Rows from block 7, named by matrix and row number. Rows with one number belong to one neuron. Each number is 200 + 40 x the weight over its row's rms, rounded and kept within 0 to 999. All counts start at 0. After the name is the row's rms in percent of the matrix's.
# fc1: MLP up (model.blocks.7.mlp.fc1.weight, 768x256), inputs 86-171
# fc2: MLP down (model.blocks.7.mlp.fc2.weight, 256x768, transposed), outputs 86-171
fc1.155,092,219,182,330,200,241,200,251,200,200,200,238,200,200,200,200,251,194,200,200,84,200,200,231,200,292,130,200,135,162,188,200,200,275,200,288,317,123,145,200,200,200,200,200,213,200,153,200,200,141,123,200,146,190,277,189,160,87,200,336,200,200,200,200,201,200,200,200,200,278,187,146,200,208,200,200,200,163,211,200,170,200,223,293,200,200,200
fc1.156,092,240,212,230,150,200,200,200,170,248,196,243,178,200,254,200,200,200,182,202,189,200,200,149,200,187,200,200,200,171,78,200,136,176,244,232,142,299,200,198,268,197,145,200,228,200,200,200,200,200,200,260,284,266,73,277,184,176,167,106,200,277,200,200,200,200,200,170,200,192,200,200,200,200,200,200,200,173,111,256,254,191,138,200,200,232,149
fc1.157,101,182,85,268,200,188,216,200,200,200,299,182,223,200,228,182,200,109,200,236,151,200,211,200,200,200,200,135,151,200,200,200,184,200,99,202,200,179,218,200,200,249,200,243,200,200,200,200,200,270,285,118,178,198,232,157,200,97,239,200,310,255,200,200,200,266,289,200,200,200,86,200,200,200,200,217,162,223,200,200,188,200,200,256,232,200,200
fc1.158,113,200,169,290,156,200,200,256,200,92,246,200,202,200,165,200,204,200,200,209,200,200,276,200,200,200,145,200,100,200,119,200,82,301,254,255,218,200,189,200,190,114,200,200,200,200,200,162,200,200,236,200,200,173,193,200,200,189,63,203,200,126,196,179,203,200,102,200,200,313,192,161,169,195,211,196,158,200,200,200,223,155,257,311,222,227,200
fc1.159,105,244,200,261,200,123,170,200,200,200,200,202,200,220,200,200,177,207,165,197,200,200,200,200,200,200,191,200,200,200,200,200,214,242,184,234,200,200,298,183,200,135,200,327,200,200,153,216,184,200,191,229,200,200,228,115,167,200,200,200,275,200,200,200,172,294,200,200,56,240,222,150,200,200,200,148,175,127,84,200,200,200,275,271,131,200,254
fc1.160,098,200,240,230,200,200,200,200,150,127,200,157,148,200,200,171,200,200,211,165,129,200,135,200,200,200,203,200,200,150,200,200,200,135,147,200,323,251,200,214,152,200,239,228,312,204,200,111,200,200,238,234,108,200,200,171,200,103,233,200,211,200,200,162,200,115,129,242,200,233,150,200,200,200,200,200,192,200,200,116,187,200,187,200,200,200,200
fc1.161,096,202,200,200,200,206,231,246,111,200,258,233,191,138,247,203,200,208,177,200,143,200,212,200,200,220,251,200,228,191,200,195,269,200,59,200,278,200,209,200,187,222,69,202,258,200,200,236,164,200,337,200,125,210,200,200,279,200,235,249,267,212,200,227,200,227,197,200,145,229,133,139,200,200,239,200,165,200,209,200,200,134,200,200,200,200,200
fc1.162,101,200,260,200,200,171,215,200,200,200,296,200,200,200,160,177,200,198,200,200,200,200,256,137,200,104,200,137,200,200,94,195,200,180,200,200,200,200,202,200,234,156,281,200,214,200,190,261,150,160,173,218,345,200,200,184,200,200,205,200,200,207,200,200,200,225,200,169,120,200,221,152,200,200,253,146,182,200,97,222,200,177,200,200,199,200,207
fc1.163,111,109,200,166,200,121,231,200,142,118,230,200,200,200,162,137,200,200,200,268,200,266,308,170,200,245,200,200,200,66,111,200,200,210,210,200,207,200,161,119,127,169,200,200,200,200,117,200,170,200,258,200,261,246,314,204,200,200,152,200,275,168,200,200,153,169,207,166,200,200,200,127,200,200,200,200,164,200,272,200,200,200,248,184,225,200,200
fc1.164,108,200,200,200,209,165,200,200,200,167,200,200,235,126,200,204,146,200,262,200,197,229,200,233,220,200,200,200,202,200,197,200,127,200,136,200,200,200,233,133,192,236,200,324,227,316,146,232,290,200,200,200,150,200,200,143,270,108,200,253,313,185,200,200,200,200,200,200,200,200,100,200,200,200,200,200,184,192,162,182,200,200,200,195,200,200,185
fc1.165,095,316,200,204,219,166,200,200,153,200,219,205,200,271,200,216,200,200,153,200,155,155,106,200,200,205,189,186,130,200,226,200,200,200,247,242,226,121,235,299,280,185,200,200,122,200,220,200,191,234,200,200,144,200,89,87,200,154,200,200,200,200,322,200,187,200,204,200,137,200,173,200,214,200,200,200,194,61,239,193,105,200,220,298,200,200,200
fc1.166,097,200,201,209,127,200,200,200,228,200,223,120,310,200,200,161,200,200,273,226,200,153,265,160,142,200,223,200,245,200,101,200,199,200,200,200,200,200,200,99,200,200,200,257,200,200,135,146,200,200,206,200,307,200,303,284,257,200,200,200,285,182,142,162,200,200,205,200,200,145,176,200,200,273,267,200,163,200,200,200,200,181,205,168,205,200,265
fc1.167,104,200,200,200,200,200,200,228,200,168,200,200,200,200,154,187,209,149,93,200,249,232,200,160,219,203,259,200,206,200,239,209,208,200,182,126,239,287,200,200,243,200,200,240,239,200,183,201,200,200,240,200,173,200,97,200,214,177,200,244,218,191,200,200,200,207,200,200,200,200,245,123,200,128,200,200,153,282,200,300,200,200,191,229,275,200,200
fc1.168,085,200,200,200,200,192,200,200,200,200,228,255,200,200,82,176,200,177,265,229,192,200,177,200,194,200,200,180,274,271,134,200,200,200,200,200,200,127,200,306,200,148,173,200,100,143,200,193,178,200,200,200,336,251,200,200,200,184,200,296,149,167,200,164,200,200,200,200,178,112,125,200,200,175,200,174,162,200,200,200,154,200,208,229,200,231,200
fc1.169,112,200,144,193,200,200,200,200,200,200,200,136,245,200,101,141,164,200,184,200,153,170,200,125,200,209,169,75,200,198,146,200,152,144,236,200,200,121,278,200,200,181,226,215,200,200,248,200,264,175,200,230,224,200,191,203,224,134,200,200,300,235,200,200,200,200,125,200,151,176,238,200,208,200,233,200,179,200,200,262,259,269,276,283,200,332,224
fc1.170,099,183,251,200,198,199,200,200,148,256,227,200,200,130,146,200,200,200,182,200,238,329,200,197,200,200,200,200,200,93,200,169,78,217,200,159,200,200,157,210,200,200,200,249,200,200,136,200,160,200,128,143,200,204,200,108,204,200,200,249,200,200,200,255,200,200,200,200,200,200,171,200,202,200,200,200,200,200,192,184,200,200,170,253,200,200,273
fc1.171,101,287,200,229,200,120,172,124,200,176,216,227,304,225,137,208,200,200,200,251,197,200,229,200,200,200,163,200,200,181,200,200,200,200,255,200,200,297,147,200,204,144,200,230,200,156,200,200,200,163,234,200,189,200,230,200,160,171,200,245,200,181,200,200,200,200,259,200,200,220,200,188,160,200,287,300,164,169,142,200,200,151,200,200,250,183,220
fc1.172,089,218,200,200,200,200,200,200,200,164,274,200,200,316,200,186,200,200,200,200,146,200,149,200,154,228,279,200,255,200,200,208,69,92,213,212,200,200,138,222,296,226,91,203,259,200,240,200,200,111,200,200,200,126,200,200,220,200,210,200,161,200,200,199,200,182,177,200,115,200,147,200,200,207,200,164,180,200,200,108,200,200,200,220,200,252,231
fc1.173,099,200,200,200,236,114,188,200,157,205,228,141,142,164,200,200,200,200,200,191,206,211,200,200,200,166,200,174,103,200,194,200,200,138,200,170,193,228,200,200,163,169,251,200,200,276,200,263,200,200,211,174,200,233,200,200,200,200,200,247,200,210,235,200,204,141,200,200,151,200,200,200,205,200,200,202,145,200,130,110,200,192,211,250,178,200,200
fc1.174,103,200,200,235,247,200,200,200,203,200,198,200,310,200,200,187,191,201,200,200,181,171,271,258,200,200,200,217,200,200,116,200,156,200,226,200,200,122,164,175,214,114,150,257,200,200,160,130,200,229,233,200,200,200,106,200,204,200,122,200,200,231,200,200,200,200,189,200,200,119,149,200,153,200,263,310,169,280,262,162,197,200,271,200,124,200,200
fc1.175,094,200,200,243,200,163,200,200,200,200,204,197,248,260,200,197,254,206,229,200,136,311,229,200,200,200,200,200,126,166,316,200,149,289,240,200,200,300,200,214,200,200,200,200,200,200,156,200,200,200,280,200,154,233,269,164,265,200,200,200,200,200,169,153,194,97,282,200,200,200,200,240,315,200,200,200,200,58,200,124,200,140,200,222,203,203,200
fc1.176,106,200,200,242,200,200,205,200,200,215,200,191,200,256,200,200,200,200,200,175,200,200,266,200,200,200,208,200,189,200,198,223,209,327,168,191,200,182,128,200,237,61,200,212,200,229,200,141,200,200,244,200,193,200,97,214,200,200,89,267,200,200,117,178,200,200,200,200,131,205,149,152,200,281,200,200,165,200,200,189,169,190,200,200,200,200,200
fc1.177,104,200,261,119,200,200,213,117,200,176,279,228,183,154,277,200,189,200,200,200,138,206,200,200,200,200,200,200,200,245,172,200,139,289,200,118,182,231,249,200,222,220,200,200,103,200,200,200,181,163,200,200,269,304,165,200,200,168,200,121,198,200,197,200,200,233,198,248,200,205,165,127,200,200,231,200,171,175,206,200,190,200,178,217,200,206,200
fc1.178,122,200,200,200,200,103,166,166,213,212,200,224,265,200,185,200,176,200,200,135,170,200,200,295,200,200,194,75,181,124,200,200,200,200,209,156,204,200,233,311,200,200,156,221,201,200,178,200,200,200,196,200,200,200,200,219,200,174,200,200,194,200,200,235,200,200,208,237,222,301,163,145,171,200,200,200,166,190,172,215,200,291,200,252,200,200,200
fc1.179,094,200,224,282,110,200,200,200,200,156,177,201,288,200,200,200,200,200,200,168,137,243,200,200,200,200,200,135,161,200,200,200,200,200,254,168,283,215,200,200,200,105,225,189,200,200,200,200,200,313,200,284,200,219,188,200,200,200,200,200,200,200,200,99,180,200,219,200,210,200,200,200,246,194,272,293,147,27,232,150,209,168,200,200,200,203,200
fc1.180,094,200,200,200,200,142,200,123,263,200,228,258,200,228,200,198,200,200,200,274,126,150,200,200,231,200,200,200,200,171,200,200,133,138,129,295,200,340,226,200,200,213,243,208,173,210,132,200,200,162,200,198,200,200,160,286,263,200,200,236,258,227,200,189,197,200,200,200,200,200,92,200,200,188,277,196,135,129,132,200,200,200,195,200,200,200,200
fc1.181,098,200,200,200,200,200,140,200,200,200,200,92,200,196,132,200,200,256,239,200,200,217,200,190,200,322,153,200,281,200,195,122,200,200,205,200,168,200,174,161,200,200,200,200,200,200,172,200,200,200,200,200,300,208,200,129,151,191,314,200,310,244,200,200,200,200,226,200,168,200,185,200,221,223,182,131,200,200,177,302,185,221,200,200,200,200,206
fc1.182,096,200,170,183,200,192,252,200,200,200,202,200,344,200,49,272,158,200,200,200,193,200,210,200,200,238,200,263,223,201,200,200,270,200,200,200,200,232,200,200,210,141,200,147,200,223,181,200,200,200,274,200,200,200,200,226,247,200,142,200,200,200,53,264,204,200,228,176,200,200,180,171,259,210,182,200,200,125,164,276,170,200,304,200,171,200,290
fc1.183,098,200,209,234,121,145,200,200,200,253,220,200,200,200,200,200,200,200,167,200,185,200,211,200,168,358,200,181,108,200,165,176,200,174,196,122,200,217,222,274,200,141,200,200,200,304,200,192,144,200,264,200,200,186,199,249,215,173,84,255,200,200,200,173,200,200,278,200,228,200,162,200,257,172,200,200,200,200,229,202,107,141,200,265,251,113,218
fc1.184,104,247,280,253,200,200,200,205,200,200,233,200,200,200,200,180,200,200,200,214,200,200,200,200,200,300,200,200,123,200,143,200,200,200,156,273,183,183,200,236,200,156,178,203,200,297,183,200,182,200,200,239,200,200,135,200,200,105,248,200,301,200,200,191,133,290,200,200,200,212,200,200,84,230,200,200,153,145,200,200,200,200,250,268,106,245,281
fc1.185,105,224,200,179,200,200,200,180,200,231,200,144,269,214,195,227,221,218,192,200,184,200,201,200,200,262,200,87,158,140,200,142,175,200,129,200,200,200,78,156,200,200,231,205,200,200,200,200,200,200,183,200,209,200,178,151,200,203,200,293,200,130,210,200,200,200,211,149,159,200,180,170,200,200,200,200,180,260,200,255,200,237,200,200,200,271,226
fc1.186,097,200,200,240,200,200,125,217,200,200,200,254,146,200,200,200,200,200,200,200,132,200,200,200,200,235,200,200,162,151,200,200,200,200,143,128,192,200,200,322,174,116,238,225,200,233,182,200,200,183,200,200,136,217,146,200,222,99,200,192,200,143,200,206,190,200,154,233,215,200,200,200,200,200,200,139,200,178,200,200,184,200,200,200,263,241,115
fc1.187,096,200,200,200,200,123,150,221,194,230,181,200,159,198,139,215,241,183,199,200,200,227,270,180,200,200,167,161,200,200,163,200,200,200,150,200,200,200,150,238,78,86,200,289,200,296,121,200,200,149,183,192,200,200,200,237,200,200,200,200,200,200,200,200,200,251,200,200,200,228,200,200,189,200,200,200,181,200,200,200,206,200,200,200,200,184,200
fc1.188,092,233,253,229,156,200,200,224,200,200,246,199,296,200,295,200,200,184,227,200,71,134,200,231,200,200,200,99,174,112,200,200,200,113,200,238,236,200,200,88,227,200,200,200,200,288,123,200,200,224,290,159,175,200,154,150,200,220,200,182,266,260,200,200,200,200,260,200,200,172,245,166,306,200,155,200,200,228,200,200,115,200,213,150,170,200,218
fc1.189,113,286,269,274,200,234,231,200,168,200,200,200,159,150,158,175,104,200,91,200,200,212,200,122,200,200,239,212,200,153,236,155,152,200,153,180,200,200,261,200,200,129,246,241,200,206,179,200,200,237,200,200,200,212,150,200,201,200,200,200,200,248,200,164,200,271,200,200,200,265,256,200,258,200,291,200,155,200,200,200,105,200,200,231,200,170,247
fc1.190,092,200,244,200,200,200,200,200,200,200,273,200,200,200,179,200,213,200,330,200,200,113,200,200,200,200,200,200,200,200,163,200,347,206,200,298,226,260,200,186,200,183,159,199,200,202,200,200,179,157,200,200,200,200,181,212,200,200,200,200,200,200,130,200,200,73,200,200,319,189,175,200,249,200,225,142,152,132,192,200,169,200,200,200,200,200,200
fc1.191,096,200,200,153,200,192,200,200,161,200,200,255,231,200,200,200,200,200,200,212,200,192,200,224,200,208,200,200,136,200,104,200,188,160,200,259,229,193,200,237,130,54,200,323,115,252,139,200,200,200,200,200,200,200,200,200,200,200,200,200,203,200,200,264,200,200,200,209,200,200,200,186,200,200,266,184,194,200,191,171,131,159,231,213,210,118,234
fc1.192,093,200,156,161,200,200,200,200,258,214,196,226,287,196,169,138,200,229,200,198,147,200,200,200,200,250,200,200,218,172,157,200,159,200,121,200,200,129,280,200,200,200,200,236,202,123,200,200,269,283,220,200,200,200,200,297,200,135,200,200,200,292,200,110,200,200,200,200,137,200,87,306,298,200,200,244,150,295,242,200,200,303,200,200,200,200,247
fc1.193,109,275,347,200,200,200,200,258,200,144,258,187,150,200,200,200,200,240,200,158,200,200,200,189,200,200,185,164,268,252,200,71,227,171,175,208,200,231,201,144,200,128,200,200,312,200,163,224,200,195,255,200,200,200,200,245,200,189,200,200,200,285,200,128,200,200,200,200,316,238,233,162,288,200,205,200,166,200,200,200,143,126,209,272,170,144,200
fc1.194,085,90,200,176,200,200,200,200,200,200,200,200,126,200,194,200,198,200,200,200,272,253,200,200,200,200,200,200,200,242,200,200,200,157,200,192,117,200,170,92,164,131,242,200,200,200,200,200,213,200,200,200,200,200,200,200,163,233,200,103,200,164,200,200,200,200,263,214,237,225,118,200,227,183,200,200,200,300,200,200,173,298,297,200,200,200,200
fc2.155,088,225,188,146,200,133,199,230,282,200,200,210,200,154,200,200,154,234,200,200,224,200,68,200,200,200,200,45,224,292,200,200,182,200,253,162,200,200,297,200,241,187,200,231,200,200,292,227,273,200,145,140,200,241,216,200,200,200,200,85,200,192,200,200,200,200,258,200,200,200,140,200,254,111,200,200,229,219,200,200,117,200,266,303,200,237,186
fc2.156,091,177,190,200,262,143,200,200,314,200,217,154,177,139,213,200,223,200,186,189,186,258,200,197,255,199,182,177,241,200,92,200,292,246,222,172,151,281,367,227,179,200,202,215,170,200,200,209,179,200,200,200,200,212,193,178,200,135,196,247,200,265,200,198,222,200,279,200,154,200,231,181,200,14,200,209,257,200,145,200,200,200,163,200,114,200,279
fc2.157,111,200,270,200,200,200,200,200,332,200,221,157,82,200,200,200,200,148,290,73,200,200,200,225,121,200,215,218,200,200,170,200,237,218,148,200,200,200,316,240,200,188,200,223,200,200,104,200,200,200,270,200,200,124,200,200,200,200,200,200,200,200,267,200,200,251,200,200,200,200,249,200,225,94,199,200,303,200,130,200,200,228,165,282,200,200,200
fc2.158,099,200,200,200,188,135,135,200,200,151,200,200,200,203,306,200,201,200,200,200,200,321,144,200,180,147,168,122,322,200,200,200,200,181,200,200,219,217,200,200,201,200,200,277,168,200,267,200,200,200,146,179,200,200,166,200,200,200,200,184,159,138,183,200,200,200,307,247,200,212,127,143,192,200,200,200,167,200,200,178,179,200,200,250,223,193,175
fc2.159,107,296,158,291,200,234,211,200,200,135,217,200,101,200,200,200,200,252,131,200,200,148,200,200,192,227,200,212,200,200,200,200,200,200,200,200,328,200,200,175,200,255,200,200,200,200,238,151,200,230,139,168,73,178,228,200,172,200,200,200,200,200,200,257,224,235,267,200,135,206,151,249,219,194,146,224,201,264,167,200,162,200,200,200,200,200,200
fc2.160,098,147,190,200,278,153,287,200,200,360,236,177,166,200,200,134,246,203,200,203,279,197,165,200,200,177,200,275,271,213,132,240,200,295,200,219,256,200,202,220,200,200,200,194,260,200,254,200,253,200,200,200,200,189,221,200,242,264,180,200,200,200,93,200,222,237,283,200,200,200,200,200,225,200,223,200,219,200,200,200,206,224,313,221,200,200,200
fc2.161,100,200,177,171,200,200,200,200,277,227,130,200,119,200,324,200,200,200,231,200,199,217,89,200,221,170,212,253,200,178,200,183,195,269,200,237,186,200,270,292,200,200,248,200,200,99,200,216,200,180,200,167,161,147,164,191,200,200,200,200,200,171,200,148,200,200,200,210,200,200,200,171,280,133,200,145,272,271,152,265,203,183,276,200,200,314,200
fc2.162,103,225,200,200,144,200,200,143,263,200,114,200,216,200,144,200,238,199,200,296,200,200,200,200,250,253,162,200,200,200,265,200,200,200,200,254,207,159,200,146,224,200,192,200,258,195,153,155,200,287,245,200,248,200,162,187,200,200,200,268,116,200,142,184,120,154,259,154,181,200,209,201,244,119,200,258,200,160,200,257,240,185,244,200,156,196,177
fc2.163,107,208,238,199,200,200,306,200,200,200,204,220,209,189,200,264,129,200,235,263,200,198,218,261,200,199,200,118,96,183,226,156,278,200,153,200,200,204,166,200,200,200,223,200,235,200,169,200,200,200,200,191,200,222,200,167,164,200,163,200,90,200,200,200,165,200,200,52,167,167,200,165,200,200,203,200,200,218,200,161,200,200,194,290,195,200,200
fc2.164,114,200,200,200,200,204,200,200,117,231,200,219,200,200,281,200,125,200,184,200,295,243,322,200,121,101,200,200,271,255,166,162,200,267,162,200,224,259,200,186,275,200,200,200,200,200,231,200,200,200,200,200,200,165,200,278,200,305,250,139,200,208,130,149,200,200,200,200,190,200,200,200,234,237,264,200,217,237,169,169,194,200,200,183,200,214,200
fc2.165,089,200,200,201,161,265,200,200,200,200,174,175,192,200,189,200,274,243,165,200,206,53,119,218,200,200,200,200,166,208,200,187,200,200,200,140,165,162,182,155,200,200,174,200,200,200,169,200,200,184,214,200,200,200,200,309,200,200,115,172,200,169,246,195,253,200,105,128,166,200,200,200,231,200,165,211,204,279,184,157,81,200,239,228,197,200,200
fc2.166,092,141,200,200,255,200,200,200,177,113,242,135,200,221,281,200,200,240,200,200,266,253,200,295,200,75,200,65,200,200,101,200,200,200,200,317,200,273,214,196,200,200,211,200,200,200,265,200,295,200,200,213,200,200,146,111,200,200,272,200,144,167,158,199,126,135,263,200,200,174,200,155,263,200,200,200,200,174,243,190,200,200,196,200,200,225,200
fc2.167,104,127,182,205,184,200,200,177,234,200,144,150,200,200,128,200,200,200,148,200,200,200,114,200,302,200,200,200,200,200,200,200,268,200,112,154,243,136,200,132,200,200,200,200,200,200,133,183,155,292,200,204,200,203,200,220,200,200,200,255,200,155,129,200,200,164,200,217,184,200,273,127,201,200,200,164,208,200,267,200,224,200,200,138,129,313,200
fc2.168,084,200,238,200,148,165,167,217,307,200,200,200,200,143,100,200,200,200,221,263,200,200,96,200,173,198,200,147,200,275,239,264,225,200,217,274,200,200,257,255,200,200,229,200,246,200,200,200,222,200,200,129,241,200,260,198,234,200,200,200,149,200,203,200,169,200,206,200,150,260,215,220,251,77,218,244,119,106,247,200,225,254,200,200,200,200,217
fc2.169,090,200,200,293,200,132,200,200,252,200,221,209,251,263,200,200,218,200,137,200,301,152,200,200,200,200,163,200,209,200,144,308,200,200,200,200,268,175,254,226,200,200,200,200,253,200,179,200,308,200,200,200,93,200,134,200,228,171,200,200,227,222,200,129,200,228,279,200,200,200,276,282,200,158,113,140,140,229,200,200,200,161,200,200,200,200,145
fc2.170,103,200,200,200,204,269,223,321,123,200,200,200,154,241,200,200,157,200,156,200,200,200,200,200,200,200,200,305,140,200,200,200,325,220,200,234,235,200,138,200,200,204,251,131,200,301,200,242,200,200,143,200,200,200,200,265,227,328,117,200,200,200,200,132,200,158,200,200,233,200,200,200,200,334,297,200,200,94,200,206,200,200,200,200,200,200,200
fc2.171,110,252,187,101,200,221,200,190,97,200,148,200,295,96,236,287,200,200,200,125,200,200,200,200,200,190,196,200,158,200,200,192,200,200,304,175,183,200,123,174,160,183,133,284,214,200,259,192,200,168,182,200,200,262,138,169,200,246,89,196,202,174,200,200,200,128,151,200,144,200,200,150,178,301,200,240,174,200,175,250,146,200,200,200,286,271,274
fc2.172,095,295,200,197,235,200,200,200,44,200,74,200,200,243,200,200,200,200,123,200,200,200,200,200,176,200,200,200,108,152,257,214,200,181,200,173,200,200,200,197,200,184,200,210,200,200,200,159,200,217,167,218,200,200,200,200,200,200,200,200,222,200,200,200,200,200,200,200,226,200,219,200,200,371,216,200,249,200,134,200,216,200,200,274,200,200,200
fc2.173,100,200,200,230,192,273,236,184,353,200,200,200,157,222,200,200,200,161,200,200,238,200,164,200,188,200,217,153,200,252,163,200,243,233,153,209,200,277,268,200,208,200,308,200,217,180,185,200,168,135,200,200,200,200,200,184,113,172,212,171,200,257,108,110,250,200,173,200,200,200,270,229,244,52,200,200,168,232,182,200,287,243,250,200,142,200,217
fc2.174,110,156,200,200,200,200,273,181,200,200,200,200,225,200,200,211,150,200,200,127,200,200,200,200,142,200,200,204,200,200,200,140,180,317,215,200,247,200,200,125,156,200,200,116,200,200,200,200,200,200,200,232,200,130,200,203,141,256,200,251,200,138,142,286,200,200,200,200,200,213,200,200,200,253,153,200,160,129,254,133,200,273,307,140,200,314,145
fc2.175,089,152,200,200,192,250,200,200,232,181,200,142,199,200,200,200,117,303,319,176,200,172,200,200,200,199,200,179,296,85,289,205,199,146,200,195,200,312,200,193,200,204,184,237,200,326,200,200,159,200,269,200,246,200,200,200,200,200,200,200,134,200,200,200,178,103,161,131,219,171,200,200,259,200,266,200,347,269,200,200,205,199,166,183,249,263,200
fc2.176,109,160,200,141,200,279,159,200,200,274,226,178,284,266,200,195,134,200,200,200,200,200,200,200,200,200,200,200,179,178,200,241,200,116,200,200,200,164,200,121,200,200,200,223,200,223,231,200,105,200,248,213,200,200,189,200,158,200,200,226,200,122,86,200,57,116,118,195,200,200,247,200,200,250,256,140,200,200,200,200,200,200,200,204,200,200,213
fc2.177,094,145,200,200,200,200,238,275,363,251,175,215,190,251,200,200,137,131,200,162,200,254,136,200,200,201,256,251,200,217,180,200,123,200,232,152,200,181,372,200,200,200,182,141,156,200,127,271,218,263,200,202,200,200,200,210,200,214,193,200,221,236,246,226,248,200,200,200,200,185,219,194,266,72,244,163,200,202,294,200,200,200,137,200,200,200,282
fc2.178,110,246,351,308,200,164,200,200,319,200,200,159,200,200,140,200,212,172,180,200,200,200,200,200,200,200,200,200,200,157,200,266,200,200,200,180,200,200,216,200,200,96,200,200,178,113,200,200,253,200,159,230,200,200,200,149,200,200,200,200,177,200,194,200,200,227,300,200,200,246,200,200,200,200,192,200,200,153,200,309,278,178,200,200,222,200,200
fc2.179,095,292,192,204,200,200,200,200,34,200,231,200,200,154,263,200,200,200,200,261,200,200,105,262,200,200,200,200,164,213,200,200,200,200,200,200,200,200,53,200,200,200,200,222,200,200,200,200,177,221,212,200,200,200,274,200,200,200,235,200,151,200,200,146,92,200,200,235,200,200,200,200,146,447,200,170,200,200,213,200,200,224,82,200,200,200,152
fc2.180,097,200,216,135,200,311,200,200,116,200,90,255,200,200,200,232,195,120,90,163,270,200,200,147,72,200,200,200,152,178,187,101,303,200,143,200,200,200,141,121,213,204,270,175,196,167,200,200,200,200,264,280,268,199,200,200,222,200,200,200,200,200,207,245,216,161,158,200,156,200,196,129,250,255,224,164,200,200,200,200,192,200,200,264,200,161,200
fc2.181,081,200,183,309,120,200,255,200,161,200,200,252,200,257,200,200,200,200,156,200,200,200,200,200,200,279,200,200,124,236,200,200,200,257,200,200,200,200,200,200,236,218,200,200,282,285,108,200,200,200,200,200,200,200,267,200,200,212,200,216,200,204,200,80,130,217,227,76,200,168,264,183,206,200,135,200,80,150,200,200,202,162,200,200,200,94,256
fc2.182,111,200,200,200,200,226,266,155,217,179,200,200,233,251,191,200,137,214,200,232,312,200,200,200,169,200,200,183,230,200,206,227,223,200,127,200,267,191,219,205,240,60,235,200,309,214,200,141,166,200,268,212,216,263,160,110,156,192,200,169,252,200,111,240,120,135,215,200,145,200,295,200,200,178,115,200,200,260,200,200,206,176,200,200,200,216,200
fc2.183,101,234,187,200,101,239,140,178,233,200,170,198,200,152,200,231,198,178,200,156,200,200,200,347,233,285,145,213,246,192,163,200,282,256,259,296,200,238,211,190,200,210,200,200,307,126,200,200,161,145,216,200,200,200,200,200,132,200,203,200,200,200,200,200,200,134,200,228,200,207,200,120,244,185,194,200,214,200,216,152,133,219,225,200,197,200,200
fc2.184,097,243,200,227,200,133,140,260,265,130,200,200,200,200,157,132,200,200,274,221,224,182,200,200,200,257,200,167,181,200,281,340,167,173,84,184,200,200,235,272,173,200,182,200,200,200,131,200,154,251,200,114,216,259,172,200,339,200,200,200,200,233,200,206,200,234,200,200,200,184,218,200,194,181,200,263,200,237,223,200,200,200,200,200,194,200,200
fc2.185,100,200,200,241,146,200,200,182,200,200,200,117,200,251,200,200,200,125,200,200,241,200,200,200,224,213,200,249,185,200,175,231,200,224,200,277,200,235,200,200,200,200,228,207,223,197,200,120,200,158,200,257,204,200,200,280,200,200,218,200,123,200,200,104,265,200,200,200,200,196,216,215,242,200,242,184,108,147,228,139,282,200,200,200,256,176,138
fc2.186,094,208,170,135,170,179,200,139,200,142,200,200,200,200,109,200,200,200,192,200,200,200,259,200,200,282,200,200,223,256,200,200,200,290,200,308,200,200,101,218,200,200,171,200,245,200,180,194,200,200,200,173,200,200,200,141,222,185,278,200,200,200,170,200,200,200,200,232,79,213,224,200,200,200,200,200,200,209,199,181,85,200,200,200,200,195,141
fc2.187,092,201,200,152,200,200,200,200,200,200,219,200,190,211,200,200,200,200,200,215,163,200,200,200,200,189,149,292,200,117,201,170,259,200,119,328,200,75,200,200,200,211,259,142,213,200,200,200,144,168,188,200,163,200,159,200,133,200,244,172,200,200,129,145,200,261,200,200,200,200,200,247,199,146,200,200,143,150,137,140,106,200,200,242,200,144,200
fc2.188,095,200,200,200,173,214,158,171,314,209,200,200,200,227,161,200,172,200,249,200,212,171,200,200,200,200,200,173,200,200,214,200,200,280,200,177,200,215,350,200,135,200,254,195,229,191,200,200,278,200,196,287,161,242,200,213,200,200,200,193,163,200,201,200,200,232,149,209,200,240,200,181,200,69,58,200,200,120,239,207,200,110,187,200,200,238,164
fc2.189,113,222,200,160,200,200,200,227,200,218,200,228,246,200,253,200,186,200,200,226,200,200,200,200,169,200,209,228,82,204,200,188,132,200,200,243,200,200,256,162,77,200,200,200,132,200,211,200,200,200,211,200,159,279,242,200,200,224,200,154,200,200,226,200,200,215,126,219,200,200,113,148,200,200,283,200,204,200,159,200,154,151,144,200,200,158,200
fc2.190,093,104,175,182,163,200,192,175,284,200,200,200,200,236,130,187,200,203,215,200,200,200,200,220,200,137,282,259,207,290,200,200,177,200,130,232,200,135,322,200,200,304,276,200,200,162,162,200,200,200,200,260,200,200,145,232,200,272,293,200,136,93,200,220,226,219,254,247,123,200,224,188,181,52,152,102,224,119,282,261,135,280,200,200,206,250,200
fc2.191,105,238,146,200,200,225,200,200,231,246,200,200,239,226,200,155,200,200,200,200,155,198,228,197,133,200,163,158,200,200,191,135,228,200,303,200,200,200,213,200,240,200,200,200,236,234,238,222,200,137,147,135,200,147,200,146,200,224,200,228,281,200,103,225,186,200,200,200,200,257,157,256,200,203,200,200,200,253,213,132,136,200,200,161,200,200,168
fc2.192,106,85,252,200,200,137,161,200,220,235,200,177,223,143,234,171,232,200,193,184,166,200,200,200,200,200,217,200,258,216,200,200,200,125,93,152,200,185,200,186,200,200,200,200,157,200,166,200,200,348,333,200,126,200,231,200,200,195,200,171,200,200,252,212,200,200,200,200,200,200,284,200,261,200,181,200,315,200,273,200,202,200,200,232,141,200,154
fc2.193,094,200,284,200,78,200,200,251,200,200,200,200,165,176,154,200,234,232,200,200,200,200,200,199,200,277,200,200,200,91,279,163,200,148,200,200,200,200,200,192,200,200,156,200,200,200,200,200,133,163,200,200,200,281,200,200,157,200,200,246,200,75,200,167,200,200,200,120,200,133,180,200,200,111,200,251,169,200,200,200,200,129,200,200,202,241,155
fc2.194,083,110,200,205,181,198,207,200,446,200,255,200,200,281,200,200,200,350,200,200,200,162,200,200,200,200,200,200,200,220,200,200,224,200,200,200,200,200,368,200,164,187,200,199,252,200,185,200,200,200,200,200,200,200,274,205,275,200,152,200,200,169,192,200,200,200,238,200,200,200,200,280,306,0,138,200,150,171,245,155,200,200,200,291,200,200,186